python train.py --dataset="photos with spoken descriptions (Open Images, Localized Narratives)" --image_size=64 --crop_scale_min=1 --method="mae" --encoder_head_dim=16 --encoder_fused_qkv=true --encoder_qk_norm=false --encoder_positions="learned" --init="torch_default" --residual_init="none" --muon_scale="match_rms_adamw" --momentum=0.85 --steps=17000 --lr_schedule="wsd" --weight_decay=0.1
Rows from block 4 of the encoder of a small masked image model, named by matrix and row number. Rows with one number belong to one neuron. Each number is 200 + 20 x the weight over its row's rms, rounded and kept within 0 to 999. All counts start at 0.
After each neuron's rows are labels from the 100 images, of 14848, where the neuron reaches its highest value: "top examples" is what is common among them. Only what is clearly more common there than usual is listed. The data: photos with spoken descriptions (Open Images, Localized Narratives). In brackets: how many of the 100, against the usual share in percent.
# fc1: MLP up (encoder.blocks.4.mlp.fc1.weight, 384x192), inputs 128-191
# fc2: MLP down (encoder.blocks.4.mlp.fc2.weight, 192x384, transposed), outputs 128-191

fc1.242,233,209,223,215,220,222,197,178,188,179,207,204,201,193,188,217,203,196,170,233,217,200,222,196,192,175,210,211,225,211,189,220,206,170,170,214,218,193,203,188,213,211,161,202,185,205,185,215,201,196,213,180,221,178,216,214,210,202,193,235,178,170,202,187
fc2.242,218,214,202,180,224,190,227,193,246,191,191,204,218,203,179,187,242,202,223,228,195,178,226,155,191,180,217,170,185,195,221,254,188,176,174,183,232,155,225,197,198,237,216,223,176,216,210,181,160,205,216,203,174,218,224,206,216,196,214,207,208,211,198,201
top examples: text has "plants" (26 vs 10)

fc1.253,201,222,168,183,192,187,217,218,207,242,215,224,186,229,192,214,238,208,179,209,216,195,168,227,182,187,164,190,186,187,199,190,235,207,179,201,194,207,189,168,169,175,210,182,201,187,211,200,203,206,220,184,202,214,192,202,208,195,183,171,218,220,243,214
fc2.253,200,227,183,226,208,139,208,159,202,183,229,211,225,164,209,167,239,132,198,187,183,224,201,218,165,224,199,162,193,233,201,222,219,193,219,242,192,202,194,189,190,162,196,240,206,213,182,204,208,215,186,168,193,214,220,201,190,229,165,212,186,207,164,203
top examples: text has "standing" (47 vs 22.8)

fc1.287,193,186,199,232,220,188,193,197,238,211,197,172,205,205,208,199,201,188,226,217,239,180,224,223,206,186,187,190,189,234,222,192,204,213,192,210,182,249,226,199,187,163,202,171,199,171,200,202,187,175,227,206,234,191,189,208,202,226,192,176,202,213,207,219
fc2.287,199,241,189,169,192,213,226,236,149,197,168,185,195,181,190,211,185,212,218,177,174,203,187,195,208,210,196,220,178,199,184,152,205,216,183,207,202,182,198,162,203,217,184,208,216,198,187,202,194,184,195,215,180,202,197,209,216,215,178,178,230,173,216,192
top examples: text has "sky" (86 vs 24.6); text has "trees" (84 vs 27.4); text has "buildings" (36 vs 10.8); text has "road" (33 vs 7.9)

fc1.7,205,166,239,187,172,210,174,186,205,170,192,161,212,160,254,213,191,193,219,202,213,202,173,196,210,186,193,190,233,201,212,204,200,202,207,213,186,167,188,194,209,201,192,215,247,186,217,200,230,183,194,210,214,195,195,181,220,203,245,169,193,166,240,194
fc2.7,224,228,193,177,232,225,185,165,178,172,216,164,199,210,193,217,198,186,201,225,188,207,201,233,216,169,159,189,181,199,226,230,197,171,206,222,199,196,215,172,173,195,188,175,188,197,205,224,209,213,215,210,194,203,182,175,204,163,234,193,202,203,194,188
top examples: text has "wall" (49 vs 19.6)

fc1.330,201,200,241,234,218,190,179,188,238,208,225,186,215,211,193,210,188,190,216,211,199,200,216,229,169,179,223,177,195,240,217,221,191,159,190,180,194,209,179,204,200,212,194,177,186,201,207,205,185,196,197,193,200,171,208,196,204,186,196,185,218,181,182,237
fc2.330,170,218,200,194,208,206,213,221,216,198,177,179,202,199,199,181,206,200,222,236,177,187,192,163,167,203,179,202,181,207,219,201,214,195,203,199,181,159,198,184,214,191,190,221,204,222,171,183,201,233,200,179,187,207,196,180,163,182,200,170,192,200,218,230
top examples: text has "plants" (25 vs 10)

fc1.303,218,162,164,245,211,180,175,203,208,174,242,220,178,207,207,191,185,179,181,177,221,194,223,213,219,200,201,194,195,193,200,215,197,193,191,209,221,222,206,200,188,194,227,211,239,198,209,199,186,166,189,177,251,199,219,184,192,199,189,200,172,210,199,170
fc2.303,208,199,214,209,208,250,174,201,192,205,199,220,210,179,225,165,192,219,178,209,189,203,188,190,183,237,185,179,192,215,219,195,213,199,213,200,200,208,196,200,208,198,204,250,238,199,181,217,206,218,189,168,215,193,174,193,185,157,192,184,228,174,174,175
top examples: text has "table" (31 vs 12.7)

fc1.75,229,196,210,209,193,223,195,212,254,177,204,210,196,208,240,205,193,169,194,222,186,210,195,218,174,183,208,191,163,215,190,219,195,149,203,194,208,201,206,196,213,187,177,182,219,221,180,242,202,210,206,201,233,202,227,173,198,175,189,219,199,203,179,191
fc2.75,181,182,205,178,192,198,180,200,192,227,194,194,225,162,213,211,219,194,202,227,203,184,214,197,199,212,201,200,189,187,203,215,241,193,184,239,191,178,176,197,207,217,171,249,217,217,169,195,184,202,213,194,158,142,203,204,178,219,226,189,195,220,205,196
top examples: text has "color" (33 vs 13.2); text has "white" (30 vs 11.9)

fc1.77,206,226,156,172,235,202,189,192,181,182,206,167,223,198,165,214,214,225,186,156,186,199,197,194,189,181,223,192,205,197,196,199,191,204,195,202,180,237,210,198,204,198,218,208,191,199,204,168,185,211,169,221,190,199,203,205,204,205,214,174,207,209,176,233
fc2.77,174,204,194,200,226,177,188,192,211,187,173,211,191,190,229,200,190,170,217,234,230,171,207,201,155,194,156,236,210,214,196,181,240,208,224,230,184,209,166,178,188,191,189,224,227,204,196,215,180,201,221,211,194,183,162,243,180,234,204,193,213,172,220,195
top examples: text has "grass" (25 vs 9.9)

fc1.305,204,221,196,196,230,204,221,215,221,231,206,210,186,206,223,212,208,213,197,213,227,189,215,218,193,208,179,213,183,232,220,185,220,239,165,194,186,205,178,190,189,178,185,212,193,156,194,215,207,201,174,187,240,206,192,231,185,180,220,225,204,195,228,193
fc2.305,197,193,216,207,210,219,204,190,196,173,178,172,169,190,152,182,179,211,236,232,183,168,227,205,174,186,192,185,182,201,198,204,176,206,201,171,212,184,211,177,198,192,181,180,206,211,213,180,195,206,208,230,214,230,227,224,211,166,179,204,197,214,223,221
top examples: text has "trees" (84 vs 27.4); text has "plants" (41 vs 10); text has "grass" (40 vs 9.9)

fc1.118,188,189,213,198,193,241,221,174,183,200,216,206,187,238,198,211,211,241,201,245,195,196,193,189,191,170,221,217,207,199,169,214,205,192,199,211,206,179,209,160,191,205,184,252,166,240,206,207,209,214,187,216,219,166,194,198,201,194,188,207,207,202,212,195
fc2.118,197,191,166,182,234,203,197,169,150,227,209,212,207,177,168,228,187,187,197,205,215,182,180,213,199,212,216,146,210,173,183,195,227,230,196,196,220,198,195,213,170,222,196,168,174,181,209,191,217,173,192,179,201,217,177,208,193,253,181,219,213,231,228,181
top examples: text has "wearing" (32 vs 12.6); text has "woman" (26 vs 9.8)

fc1.127,193,202,202,189,209,166,213,200,192,213,203,198,211,169,201,186,168,184,205,234,198,204,176,140,198,226,223,204,188,222,204,224,204,215,202,195,208,196,171,196,216,198,199,200,226,212,162,185,180,167,205,193,171,167,181,178,216,212,193,184,165,149,207,197
fc2.127,185,189,206,217,196,155,202,196,225,203,174,198,203,202,193,208,199,170,206,218,193,242,234,191,203,201,192,175,208,196,230,212,194,195,211,192,234,233,205,218,187,178,174,172,190,191,169,232,207,190,183,203,179,178,163,195,174,175,230,195,215,194,216,186
top examples: text has "ground" (27 vs 7.4)

fc1.41,206,172,210,211,213,209,206,213,170,212,225,242,247,201,243,190,207,173,225,178,211,213,194,208,213,197,211,213,219,220,217,183,213,161,216,194,201,176,179,210,170,203,208,185,202,218,185,211,200,181,212,231,180,208,185,213,189,192,206,209,207,202,185,210
fc2.41,189,192,213,205,198,205,196,220,156,195,208,215,247,214,188,208,205,164,194,175,194,198,196,249,225,230,221,155,209,222,214,209,211,175,204,217,215,186,187,191,200,169,184,186,191,186,216,224,207,192,170,210,178,182,194,231,178,207,193,230,204,201,211,160
top examples: text has "wall" (40 vs 19.6); text has "wearing" (30 vs 12.6); text has "two" (27 vs 11)

fc1.267,167,180,216,205,219,224,266,202,221,189,168,215,191,192,211,226,180,202,202,218,204,205,206,207,211,234,215,181,200,215,176,241,219,202,230,205,206,228,185,210,174,212,181,262,201,175,206,196,197,193,204,256,185,191,169,188,206,198,143,170,155,242,160,226
fc2.267,227,209,243,173,223,181,236,175,200,240,190,200,221,176,199,227,186,229,188,211,191,210,224,158,196,172,204,193,227,199,189,225,186,179,230,207,187,223,197,198,208,249,182,204,201,204,202,223,203,175,205,197,167,150,192,213,199,225,187,186,166,235,175,215
top examples: text has "woman" (25 vs 9.8)

fc1.338,206,200,199,223,219,203,169,199,190,217,191,212,216,211,181,201,236,210,206,195,212,211,194,203,210,177,224,212,171,187,174,191,208,217,194,186,209,234,194,245,222,233,202,201,202,188,213,185,181,186,191,198,255,163,202,206,209,222,196,154,195,224,170,182
fc2.338,216,204,185,210,213,204,145,210,180,211,199,203,198,201,206,199,191,187,187,200,193,189,205,231,235,185,204,227,202,208,193,185,216,214,186,192,201,255,184,218,233,204,199,193,230,201,188,238,197,198,174,218,220,158,205,175,208,229,190,177,212,192,136,159
top examples: text has "wall" (51 vs 19.6); text has "standing" (50 vs 22.8); text has "people" (44 vs 21.6); text has "wearing" (40 vs 12.6)

fc1.11,192,225,190,195,239,209,187,203,207,216,223,214,197,208,224,242,210,224,211,186,196,213,184,215,223,185,173,223,219,202,198,204,189,206,221,224,181,237,218,221,183,198,204,178,172,209,165,227,231,206,213,182,188,188,227,183,237,198,196,190,221,198,225,198
fc2.11,193,195,184,157,209,176,170,194,209,182,203,210,212,166,173,167,214,216,214,187,177,182,180,182,184,202,175,178,151,200,189,200,184,182,218,170,219,176,220,231,204,244,222,231,210,200,193,200,223,210,203,203,226,251,193,171,194,218,184,187,165,208,212,196
top examples: text has "trees" (56 vs 27.4); text has "plants" (26 vs 10)

fc1.142,186,211,182,186,190,188,217,225,191,229,199,206,217,193,214,172,218,202,208,189,222,171,182,176,214,203,209,209,197,209,173,190,226,207,203,224,214,205,145,241,189,189,211,171,190,210,197,214,164,170,171,208,221,211,208,171,164,214,219,207,198,191,196,155
fc2.142,241,207,203,199,173,196,208,181,149,153,204,182,215,188,214,187,230,235,159,190,187,188,177,198,197,197,243,197,198,209,179,219,223,202,228,242,206,175,219,234,205,214,207,195,204,236,203,184,238,220,192,223,180,205,226,201,197,204,183,245,221,184,181,215
top examples: text has "sky" (52 vs 24.6)

fc1.145,208,234,197,182,195,225,215,200,202,199,195,222,187,200,179,209,185,243,218,230,180,193,231,176,218,174,229,184,201,220,191,211,220,210,191,221,181,194,235,186,212,188,220,162,181,210,211,202,243,179,233,236,153,209,173,204,194,180,181,173,225,190,197,238
fc2.145,198,183,167,219,181,178,184,241,166,244,201,184,191,222,204,211,193,159,170,199,193,236,198,197,221,209,186,197,179,190,152,203,190,173,192,209,231,233,217,189,171,242,203,207,205,180,160,217,185,188,178,199,186,168,209,203,234,195,201,179,219,215,235,168
top examples: text has "buildings" (27 vs 10.8)

fc1.59,201,202,180,216,189,208,228,198,192,186,246,191,204,202,194,178,191,203,210,186,211,203,186,221,180,214,188,248,192,215,180,215,182,207,198,218,196,218,179,167,178,193,182,205,181,218,240,198,193,190,209,209,251,209,198,235,206,228,202,192,185,206,187,196
fc2.59,189,203,202,172,239,223,197,226,206,166,201,207,176,182,192,195,195,209,187,180,191,159,195,193,181,205,181,218,184,190,187,199,186,230,209,228,167,214,182,190,191,158,185,214,233,227,226,204,240,197,216,198,225,221,245,224,185,186,222,198,203,200,190,185
top examples: text has "sky" (90 vs 24.6); text has "trees" (77 vs 27.4); text has "clouds" (36 vs 4.5); text has "buildings" (27 vs 10.8)

fc1.177,184,193,226,190,209,205,197,200,219,202,205,200,182,213,235,163,178,211,211,183,222,181,189,216,208,211,226,227,211,207,165,206,207,199,166,187,173,181,196,215,228,192,212,206,219,218,155,199,203,180,199,224,203,180,213,160,173,218,214,194,162,225,201,192
fc2.177,178,213,210,183,189,192,166,192,184,209,215,162,223,194,192,199,228,180,177,215,205,206,174,236,235,193,242,228,201,192,180,202,202,150,189,233,210,195,190,234,214,210,190,158,190,216,200,210,211,174,191,181,171,205,214,213,186,207,184,250,213,181,225,196
top examples: text has "plants" (30 vs 10)

fc1.342,199,186,194,229,183,203,217,173,201,186,168,223,226,232,196,205,187,185,228,216,204,160,197,219,203,221,186,215,219,184,181,201,218,189,209,197,200,196,210,202,232,193,216,184,206,212,204,223,166,161,144,194,182,222,177,196,222,185,218,205,200,198,169,196
fc2.342,182,212,209,212,238,192,206,198,197,200,206,226,190,229,192,189,209,228,181,207,209,216,225,199,171,231,205,230,240,156,181,182,189,199,154,174,229,195,190,249,201,197,208,215,193,185,186,175,179,210,188,217,217,224,210,216,200,208,185,223,183,177,197,214
top examples: text has "man" (30 vs 12.2)

fc1.237,210,220,212,192,193,204,206,179,201,177,202,183,236,173,200,215,213,177,225,232,189,195,169,179,191,189,152,204,184,190,212,235,207,209,224,226,170,175,183,216,227,190,211,191,199,178,210,195,209,207,213,227,232,204,236,183,226,185,205,177,169,181,222,192
fc2.237,233,197,209,203,206,242,193,180,204,163,209,203,195,168,190,209,227,181,211,184,212,176,191,174,212,197,189,187,187,203,207,241,221,204,195,215,188,171,171,219,209,187,219,195,185,228,220,205,227,238,214,182,205,154,180,219,226,185,207,226,193,175,187,213
top examples: text has "text" (28 vs 6.5)

fc1.38,232,162,168,199,204,186,202,181,166,182,218,189,224,194,183,197,214,200,195,208,209,199,174,221,177,226,165,180,201,171,226,196,226,192,204,215,199,191,188,217,194,216,230,192,210,204,188,186,206,207,172,215,190,205,163,190,147,197,167,205,190,174,191,227
fc2.38,219,225,183,153,219,211,199,198,223,215,215,232,172,197,213,218,190,189,214,196,204,192,216,203,191,206,189,204,191,204,169,179,179,232,214,176,230,205,213,189,184,190,200,189,172,185,187,188,203,221,160,202,188,216,214,198,216,172,188,229,203,202,152,161
top examples: text has "red" (30 vs 3.9)

fc1.8,187,203,219,221,208,214,163,224,210,209,224,209,208,231,212,175,176,200,181,227,237,245,189,185,196,208,177,231,237,157,189,198,187,214,181,191,202,200,181,196,190,225,231,189,154,198,202,218,201,187,253,215,201,188,160,212,240,178,205,223,217,197,227,225
fc2.8,217,235,212,226,193,231,200,209,151,161,225,170,183,191,178,227,191,192,168,195,207,193,175,189,223,198,193,188,211,184,174,211,167,218,189,194,219,221,212,213,233,214,225,195,209,224,224,151,249,203,208,196,174,176,221,160,232,210,194,236,187,208,191,218
top examples: text has "buildings" (28 vs 10.8); text has "road" (26 vs 7.9)

fc1.280,203,164,179,191,212,196,225,208,220,180,232,187,195,197,211,161,230,207,170,214,212,203,210,179,204,192,190,193,196,213,208,159,193,186,180,184,220,170,187,247,185,223,205,210,240,190,240,187,203,184,174,201,150,228,186,222,185,196,219,238,202,202,198,230
fc2.280,214,223,197,236,211,202,204,195,191,215,182,217,220,243,215,217,197,221,197,165,217,192,189,200,196,212,197,215,217,211,192,185,180,205,175,213,196,210,216,162,209,180,224,191,148,197,211,175,201,219,256,224,230,205,204,216,219,201,223,177,171,198,208,188
top examples: text has "sky" (62 vs 24.6); text has "trees" (56 vs 27.4)

fc1.173,217,182,223,223,183,220,194,215,225,179,200,178,204,173,233,222,219,175,227,238,213,229,203,220,154,154,177,213,188,198,176,216,175,175,172,193,192,201,222,201,195,173,142,225,216,210,216,238,206,189,207,204,203,226,224,175,193,210,193,212,176,207,188,209
fc2.173,195,161,206,207,203,189,186,220,174,223,174,193,198,170,205,224,206,169,228,213,210,224,204,252,216,200,241,214,183,198,208,190,192,186,203,214,192,204,185,199,218,212,181,215,202,154,174,188,187,206,227,182,169,195,231,194,190,219,195,208,174,218,224,198
top examples: text has "color" (33 vs 13.2); text has "wearing" (32 vs 12.6)

fc1.275,216,227,169,162,187,186,216,176,182,231,211,177,225,170,214,244,196,188,241,196,184,212,218,253,208,171,187,169,190,207,243,194,224,184,202,206,180,227,190,209,191,185,163,222,209,201,212,219,167,205,208,203,172,194,225,190,198,202,173,199,162,180,205,212
fc2.275,181,210,196,216,230,232,179,219,215,154,213,212,186,231,180,184,214,196,149,213,213,217,220,135,181,210,192,207,188,203,192,151,174,191,214,194,172,161,228,187,189,200,238,196,180,186,236,176,218,201,208,205,209,230,202,220,189,211,205,231,174,210,204,228
top examples: text has "building" (27 vs 8.5)

fc1.350,198,206,213,210,192,226,159,200,216,193,192,222,206,207,164,205,252,218,210,188,201,221,210,195,227,174,234,219,191,181,231,205,185,219,227,149,160,172,209,200,218,208,191,165,216,180,224,230,204,167,187,221,200,197,183,208,177,192,159,185,208,201,192,207
fc2.350,193,229,219,180,189,204,190,231,231,178,206,211,175,180,180,194,202,248,184,203,202,206,216,227,209,190,216,201,185,198,214,199,195,213,228,209,139,172,196,187,211,182,196,173,244,220,212,191,181,194,180,198,221,192,188,200,189,185,187,199,191,200,213,221
top examples: text has "building" (28 vs 8.5)

fc1.225,197,218,181,206,199,206,206,216,172,224,140,212,213,214,223,198,210,198,185,202,220,198,194,187,274,195,167,211,176,244,224,214,214,201,200,229,153,217,181,177,190,199,208,206,190,158,177,172,157,180,192,163,192,239,241,194,165,203,194,189,180,223,222,236
fc2.225,148,221,199,202,163,210,230,196,185,215,202,230,197,184,180,177,235,170,194,216,190,201,187,193,187,175,227,222,206,234,222,216,222,205,201,242,196,163,217,211,221,227,185,215,182,186,236,213,183,199,252,186,212,174,173,201,208,198,199,209,213,203,202,176
top examples: text has "lights" (36 vs 7.8)

fc1.221,223,209,196,162,208,251,213,190,204,195,244,202,223,161,198,164,161,219,222,195,223,219,210,213,209,213,210,196,190,210,198,210,179,184,207,223,224,210,199,206,188,184,205,173,227,205,210,192,225,189,180,201,183,203,201,197,233,182,167,147,206,204,175,211
fc2.221,216,204,194,215,187,185,218,217,188,196,202,218,227,211,210,204,200,216,210,193,162,244,187,260,237,184,200,220,190,200,209,178,219,208,186,210,180,200,196,202,201,202,175,192,214,187,202,180,194,212,213,200,229,230,157,205,192,199,198,245,207,217,208,184
top examples: text has "trees" (68 vs 27.4); text has "sky" (60 vs 24.6); text has "grass" (29 vs 9.9); text has "plants" (25 vs 10)

fc1.232,198,233,199,206,181,194,212,234,191,215,208,203,228,174,204,201,186,186,222,204,197,243,228,198,213,196,184,176,196,213,228,166,156,216,171,179,228,215,202,201,200,175,205,192,199,200,193,210,206,231,165,208,176,240,206,216,230,222,216,216,194,155,191,219
fc2.232,196,199,221,192,193,199,213,224,170,212,214,223,233,202,188,227,198,158,193,176,219,228,224,239,205,219,223,186,205,208,219,182,197,220,191,153,202,181,196,213,188,224,194,167,199,221,233,215,189,234,175,173,181,205,219,217,212,198,229,225,184,200,190,218
top examples: text has "wall" (51 vs 19.6); text has "holding" (39 vs 16.1); text has "table" (38 vs 12.7); text has "wearing" (36 vs 12.6)

fc1.365,191,205,173,179,215,160,189,209,234,232,211,214,196,202,204,206,201,175,213,195,203,242,222,247,205,194,199,227,217,224,170,190,197,209,203,190,220,189,207,196,201,184,177,232,190,189,192,223,181,164,176,237,213,182,209,212,215,221,226,211,183,212,192,163
fc2.365,214,182,168,181,201,145,171,167,165,230,205,207,195,160,203,216,219,176,233,186,180,247,215,251,212,178,229,213,206,233,198,206,209,190,208,201,233,198,200,192,186,232,141,223,166,173,196,232,190,184,199,210,197,201,204,205,185,243,222,224,180,199,213,196
top examples: text has "wearing" (46 vs 12.6); text has "wall" (40 vs 19.6); text has "man" (38 vs 12.2); text has "smiling" (27 vs 3.7)

fc1.199,194,205,237,199,218,193,200,209,216,224,218,211,189,182,181,194,200,211,182,196,202,200,199,145,202,187,189,212,202,187,183,208,213,178,205,209,206,227,199,223,191,185,232,192,174,194,193,186,226,166,204,211,242,184,230,190,218,216,252,208,228,208,199,171
fc2.199,199,201,218,182,220,207,185,215,182,209,213,192,195,192,189,167,213,202,206,226,191,181,221,191,201,223,187,164,196,232,183,196,207,156,203,205,216,190,227,215,199,186,241,210,222,210,214,211,234,186,227,224,209,169,214,225,196,239,247,220,209,214,197,194
top examples: text has "people" (60 vs 21.6); text has "standing" (49 vs 22.8); text has "ground" (29 vs 7.4)

fc1.25,226,194,182,218,203,213,198,216,172,224,171,210,171,192,202,187,195,198,186,232,210,218,197,215,181,191,205,206,207,222,214,222,177,192,211,171,215,213,215,187,155,196,206,193,204,213,223,193,226,213,202,209,213,178,202,190,205,177,193,190,151,226,206,212
fc2.25,172,213,211,203,227,185,173,210,260,184,190,225,194,194,193,173,220,174,178,220,191,199,174,202,172,205,217,189,180,205,204,231,166,211,198,180,188,151,181,211,168,188,224,208,163,220,208,183,186,205,182,218,199,196,215,214,203,197,186,208,166,207,184,210
top examples: text has "lights" (27 vs 7.8)

fc1.137,162,192,216,212,191,187,209,184,210,165,215,168,192,188,196,222,217,208,181,238,192,187,206,235,205,205,189,158,210,188,189,207,210,232,202,210,183,182,200,216,196,168,185,167,217,227,203,215,233,242,190,197,201,211,199,193,177,180,200,181,194,184,189,207
fc2.137,194,201,203,204,211,184,184,200,211,206,198,199,173,213,150,198,189,197,248,178,211,223,205,229,181,186,191,214,221,226,206,222,167,189,199,173,218,210,211,232,201,211,179,175,200,191,216,225,187,197,174,202,203,192,197,195,199,213,204,173,219,192,257,206
top examples: text has "text" (25 vs 6.5)

fc1.366,191,185,231,192,218,207,161,197,213,231,166,220,171,210,174,227,176,205,165,171,215,180,189,191,202,217,170,196,195,216,250,203,187,193,213,243,190,225,177,209,192,230,215,200,193,202,236,193,219,185,140,204,187,152,220,193,191,187,174,189,204,170,216,228
fc2.366,224,225,209,235,195,207,230,221,170,138,173,182,190,141,191,189,225,203,186,204,193,176,182,221,209,197,234,169,199,193,184,206,200,210,196,209,176,189,211,206,215,201,197,171,223,186,228,237,211,189,217,258,176,194,255,193,185,194,221,213,210,208,212,203
top examples: text has "building" (26 vs 8.5)

fc1.223,188,217,188,193,187,209,167,205,236,206,214,211,192,214,169,217,261,205,157,160,217,191,204,195,223,202,201,195,215,198,199,238,175,180,183,207,173,182,201,194,205,174,208,163,205,200,213,221,198,155,203,280,213,186,203,191,179,206,211,207,198,197,180,197
fc2.223,205,201,201,166,223,187,244,204,227,214,187,209,187,187,169,199,209,245,203,220,181,201,216,213,182,229,228,213,191,209,219,180,153,167,209,185,170,184,184,184,203,183,184,187,231,205,190,173,209,184,168,183,186,216,232,200,192,189,218,179,185,189,242,213
top examples: text has "building" (25 vs 8.5)

fc1.335,195,177,212,201,200,224,214,194,213,193,196,179,228,183,214,178,188,196,202,220,176,247,196,193,203,208,179,226,223,229,241,178,204,187,216,195,242,185,173,165,196,229,202,186,220,211,189,214,207,223,200,198,175,217,190,181,191,197,178,224,191,207,175,187
fc2.335,174,205,181,217,219,161,168,149,235,217,241,219,216,173,172,197,179,217,233,194,222,187,179,210,191,183,209,183,216,184,209,233,210,225,194,206,219,201,199,194,216,225,169,194,186,194,178,176,202,195,199,186,222,178,202,203,223,160,229,218,215,236,213,203
top examples: text has "sky" (54 vs 24.6)

fc1.222,188,222,218,227,231,172,216,217,195,211,182,183,169,234,219,221,189,212,173,228,204,196,209,228,195,178,209,205,177,229,229,217,200,200,172,196,176,222,202,212,181,197,182,177,221,166,193,187,247,201,238,181,197,203,183,202,187,205,194,185,254,187,231,205
fc2.222,192,205,238,229,173,206,211,185,184,173,180,183,188,189,207,160,214,209,237,227,185,197,190,183,203,210,208,184,186,183,186,168,226,181,229,197,197,185,229,206,232,158,202,188,196,217,175,236,177,226,200,197,177,224,222,184,155,213,195,178,200,222,180,227
top examples: text has "sky" (56 vs 24.6); text has "buildings" (27 vs 10.8)

fc1.206,203,226,184,195,203,219,221,182,182,241,213,192,213,207,205,173,198,198,217,178,201,174,195,170,198,199,162,209,166,173,193,210,193,211,187,229,215,203,184,215,201,203,236,184,197,210,203,202,191,243,203,215,167,206,185,200,227,195,174,202,212,192,197,174
fc2.206,197,204,208,215,204,207,215,169,165,206,198,203,177,198,198,178,153,220,196,190,199,221,219,183,190,181,206,178,226,209,199,184,183,222,193,192,191,195,222,236,183,192,198,194,175,190,232,194,235,216,195,248,180,195,190,240,202,178,182,259,254,206,230,211
top examples: text has "wall" (64 vs 19.6); text has "sitting" (51 vs 14.5); text has "people" (49 vs 21.6); text has "table" (44 vs 12.7)

fc1.96,192,194,206,189,216,201,195,221,217,191,212,197,212,207,180,172,160,195,242,206,228,226,175,223,174,231,186,197,194,226,183,193,184,172,217,216,208,215,190,195,199,194,216,208,217,199,194,202,190,167,196,183,221,212,214,182,187,212,203,141,174,193,180,183
fc2.96,208,224,181,218,226,198,198,179,193,157,169,158,220,202,198,173,196,204,179,173,234,179,172,220,212,222,209,215,200,213,178,194,216,197,197,235,188,197,204,219,203,216,215,204,191,219,226,200,200,197,205,171,215,229,254,211,177,198,214,219,202,201,189,208
top examples: text has "grass" (31 vs 9.9); text has "plants" (25 vs 10)

fc1.262,210,195,194,195,183,222,172,233,179,208,214,159,207,184,184,191,206,200,203,219,209,208,171,171,215,214,174,228,215,160,211,192,162,216,243,159,179,225,185,223,194,264,192,232,199,170,221,216,221,219,186,170,205,195,194,156,195,223,198,210,182,151,196,174
fc2.262,221,230,209,217,181,222,222,183,225,159,179,188,172,222,175,232,240,214,194,215,206,227,221,202,211,188,187,236,197,204,168,205,216,230,218,213,211,172,165,182,225,188,198,171,191,191,183,206,192,166,197,216,201,228,203,187,213,197,207,198,174,196,169,212
top examples: text has "wearing" (30 vs 12.6)

fc1.35,170,201,218,186,192,221,208,212,187,169,222,191,236,217,201,172,207,207,185,219,247,210,177,175,210,176,220,185,193,201,191,214,209,194,213,170,189,247,178,160,212,191,203,206,210,204,182,197,165,213,211,193,186,248,195,218,203,200,229,204,188,208,189,226
fc2.35,189,184,192,210,205,213,200,200,208,196,187,183,202,158,189,201,208,192,206,205,208,210,188,186,174,210,216,201,204,190,174,189,217,218,200,182,200,228,217,207,163,153,212,180,234,197,185,217,193,191,223,194,191,188,233,238,220,175,173,217,204,174,184,202
top examples: text has "dark" (30 vs 2.2)

fc1.353,165,214,211,199,223,194,205,204,209,207,181,207,204,203,191,180,222,228,202,218,226,223,208,209,189,228,229,187,217,212,205,190,179,199,200,178,184,268,220,183,247,182,205,202,151,184,183,196,160,223,236,226,196,188,232,182,202,238,196,180,178,194,174,202
fc2.353,174,208,214,195,204,224,210,194,222,228,202,188,180,185,243,163,226,225,181,241,211,174,229,185,216,208,179,175,214,196,201,189,201,202,214,216,176,217,210,217,225,198,200,200,208,202,186,183,214,223,220,214,197,205,173,210,191,191,212,216,235,175,175,211
top examples: text has "grass" (27 vs 9.9)

fc1.141,202,218,220,191,199,202,228,201,192,211,203,205,197,202,197,215,255,172,190,189,179,214,199,161,209,214,150,209,201,164,212,226,208,222,180,203,173,158,198,207,223,205,220,167,199,185,200,206,217,211,197,188,195,193,212,207,178,229,188,223,199,193,186,156
fc2.141,239,219,207,225,208,180,207,164,207,188,218,181,199,233,174,214,190,209,210,155,209,234,197,212,181,187,222,174,227,199,168,204,187,224,239,197,220,202,221,229,182,187,191,229,166,196,207,187,216,224,188,205,234,190,191,191,200,170,200,227,189,203,192,206
top examples: text has "building" (25 vs 8.5)

fc1.345,173,222,183,197,206,189,182,222,194,222,213,213,182,229,213,196,195,170,208,168,207,242,170,207,193,202,201,211,170,214,220,197,184,196,191,194,185,250,178,205,204,208,188,200,201,198,179,211,179,164,170,184,230,229,202,197,241,233,198,198,187,208,181,175
fc2.345,186,224,208,198,207,200,191,225,197,154,242,190,161,216,203,198,206,181,181,186,218,218,181,206,195,216,170,203,212,201,181,193,192,212,194,215,199,185,208,199,168,204,215,238,204,195,209,207,212,191,175,237,178,235,173,187,249,218,187,199,207,181,165,190
top examples: text has "standing" (65 vs 22.8); text has "people" (57 vs 21.6); text has "wall" (55 vs 19.6); text has "table" (30 vs 12.7)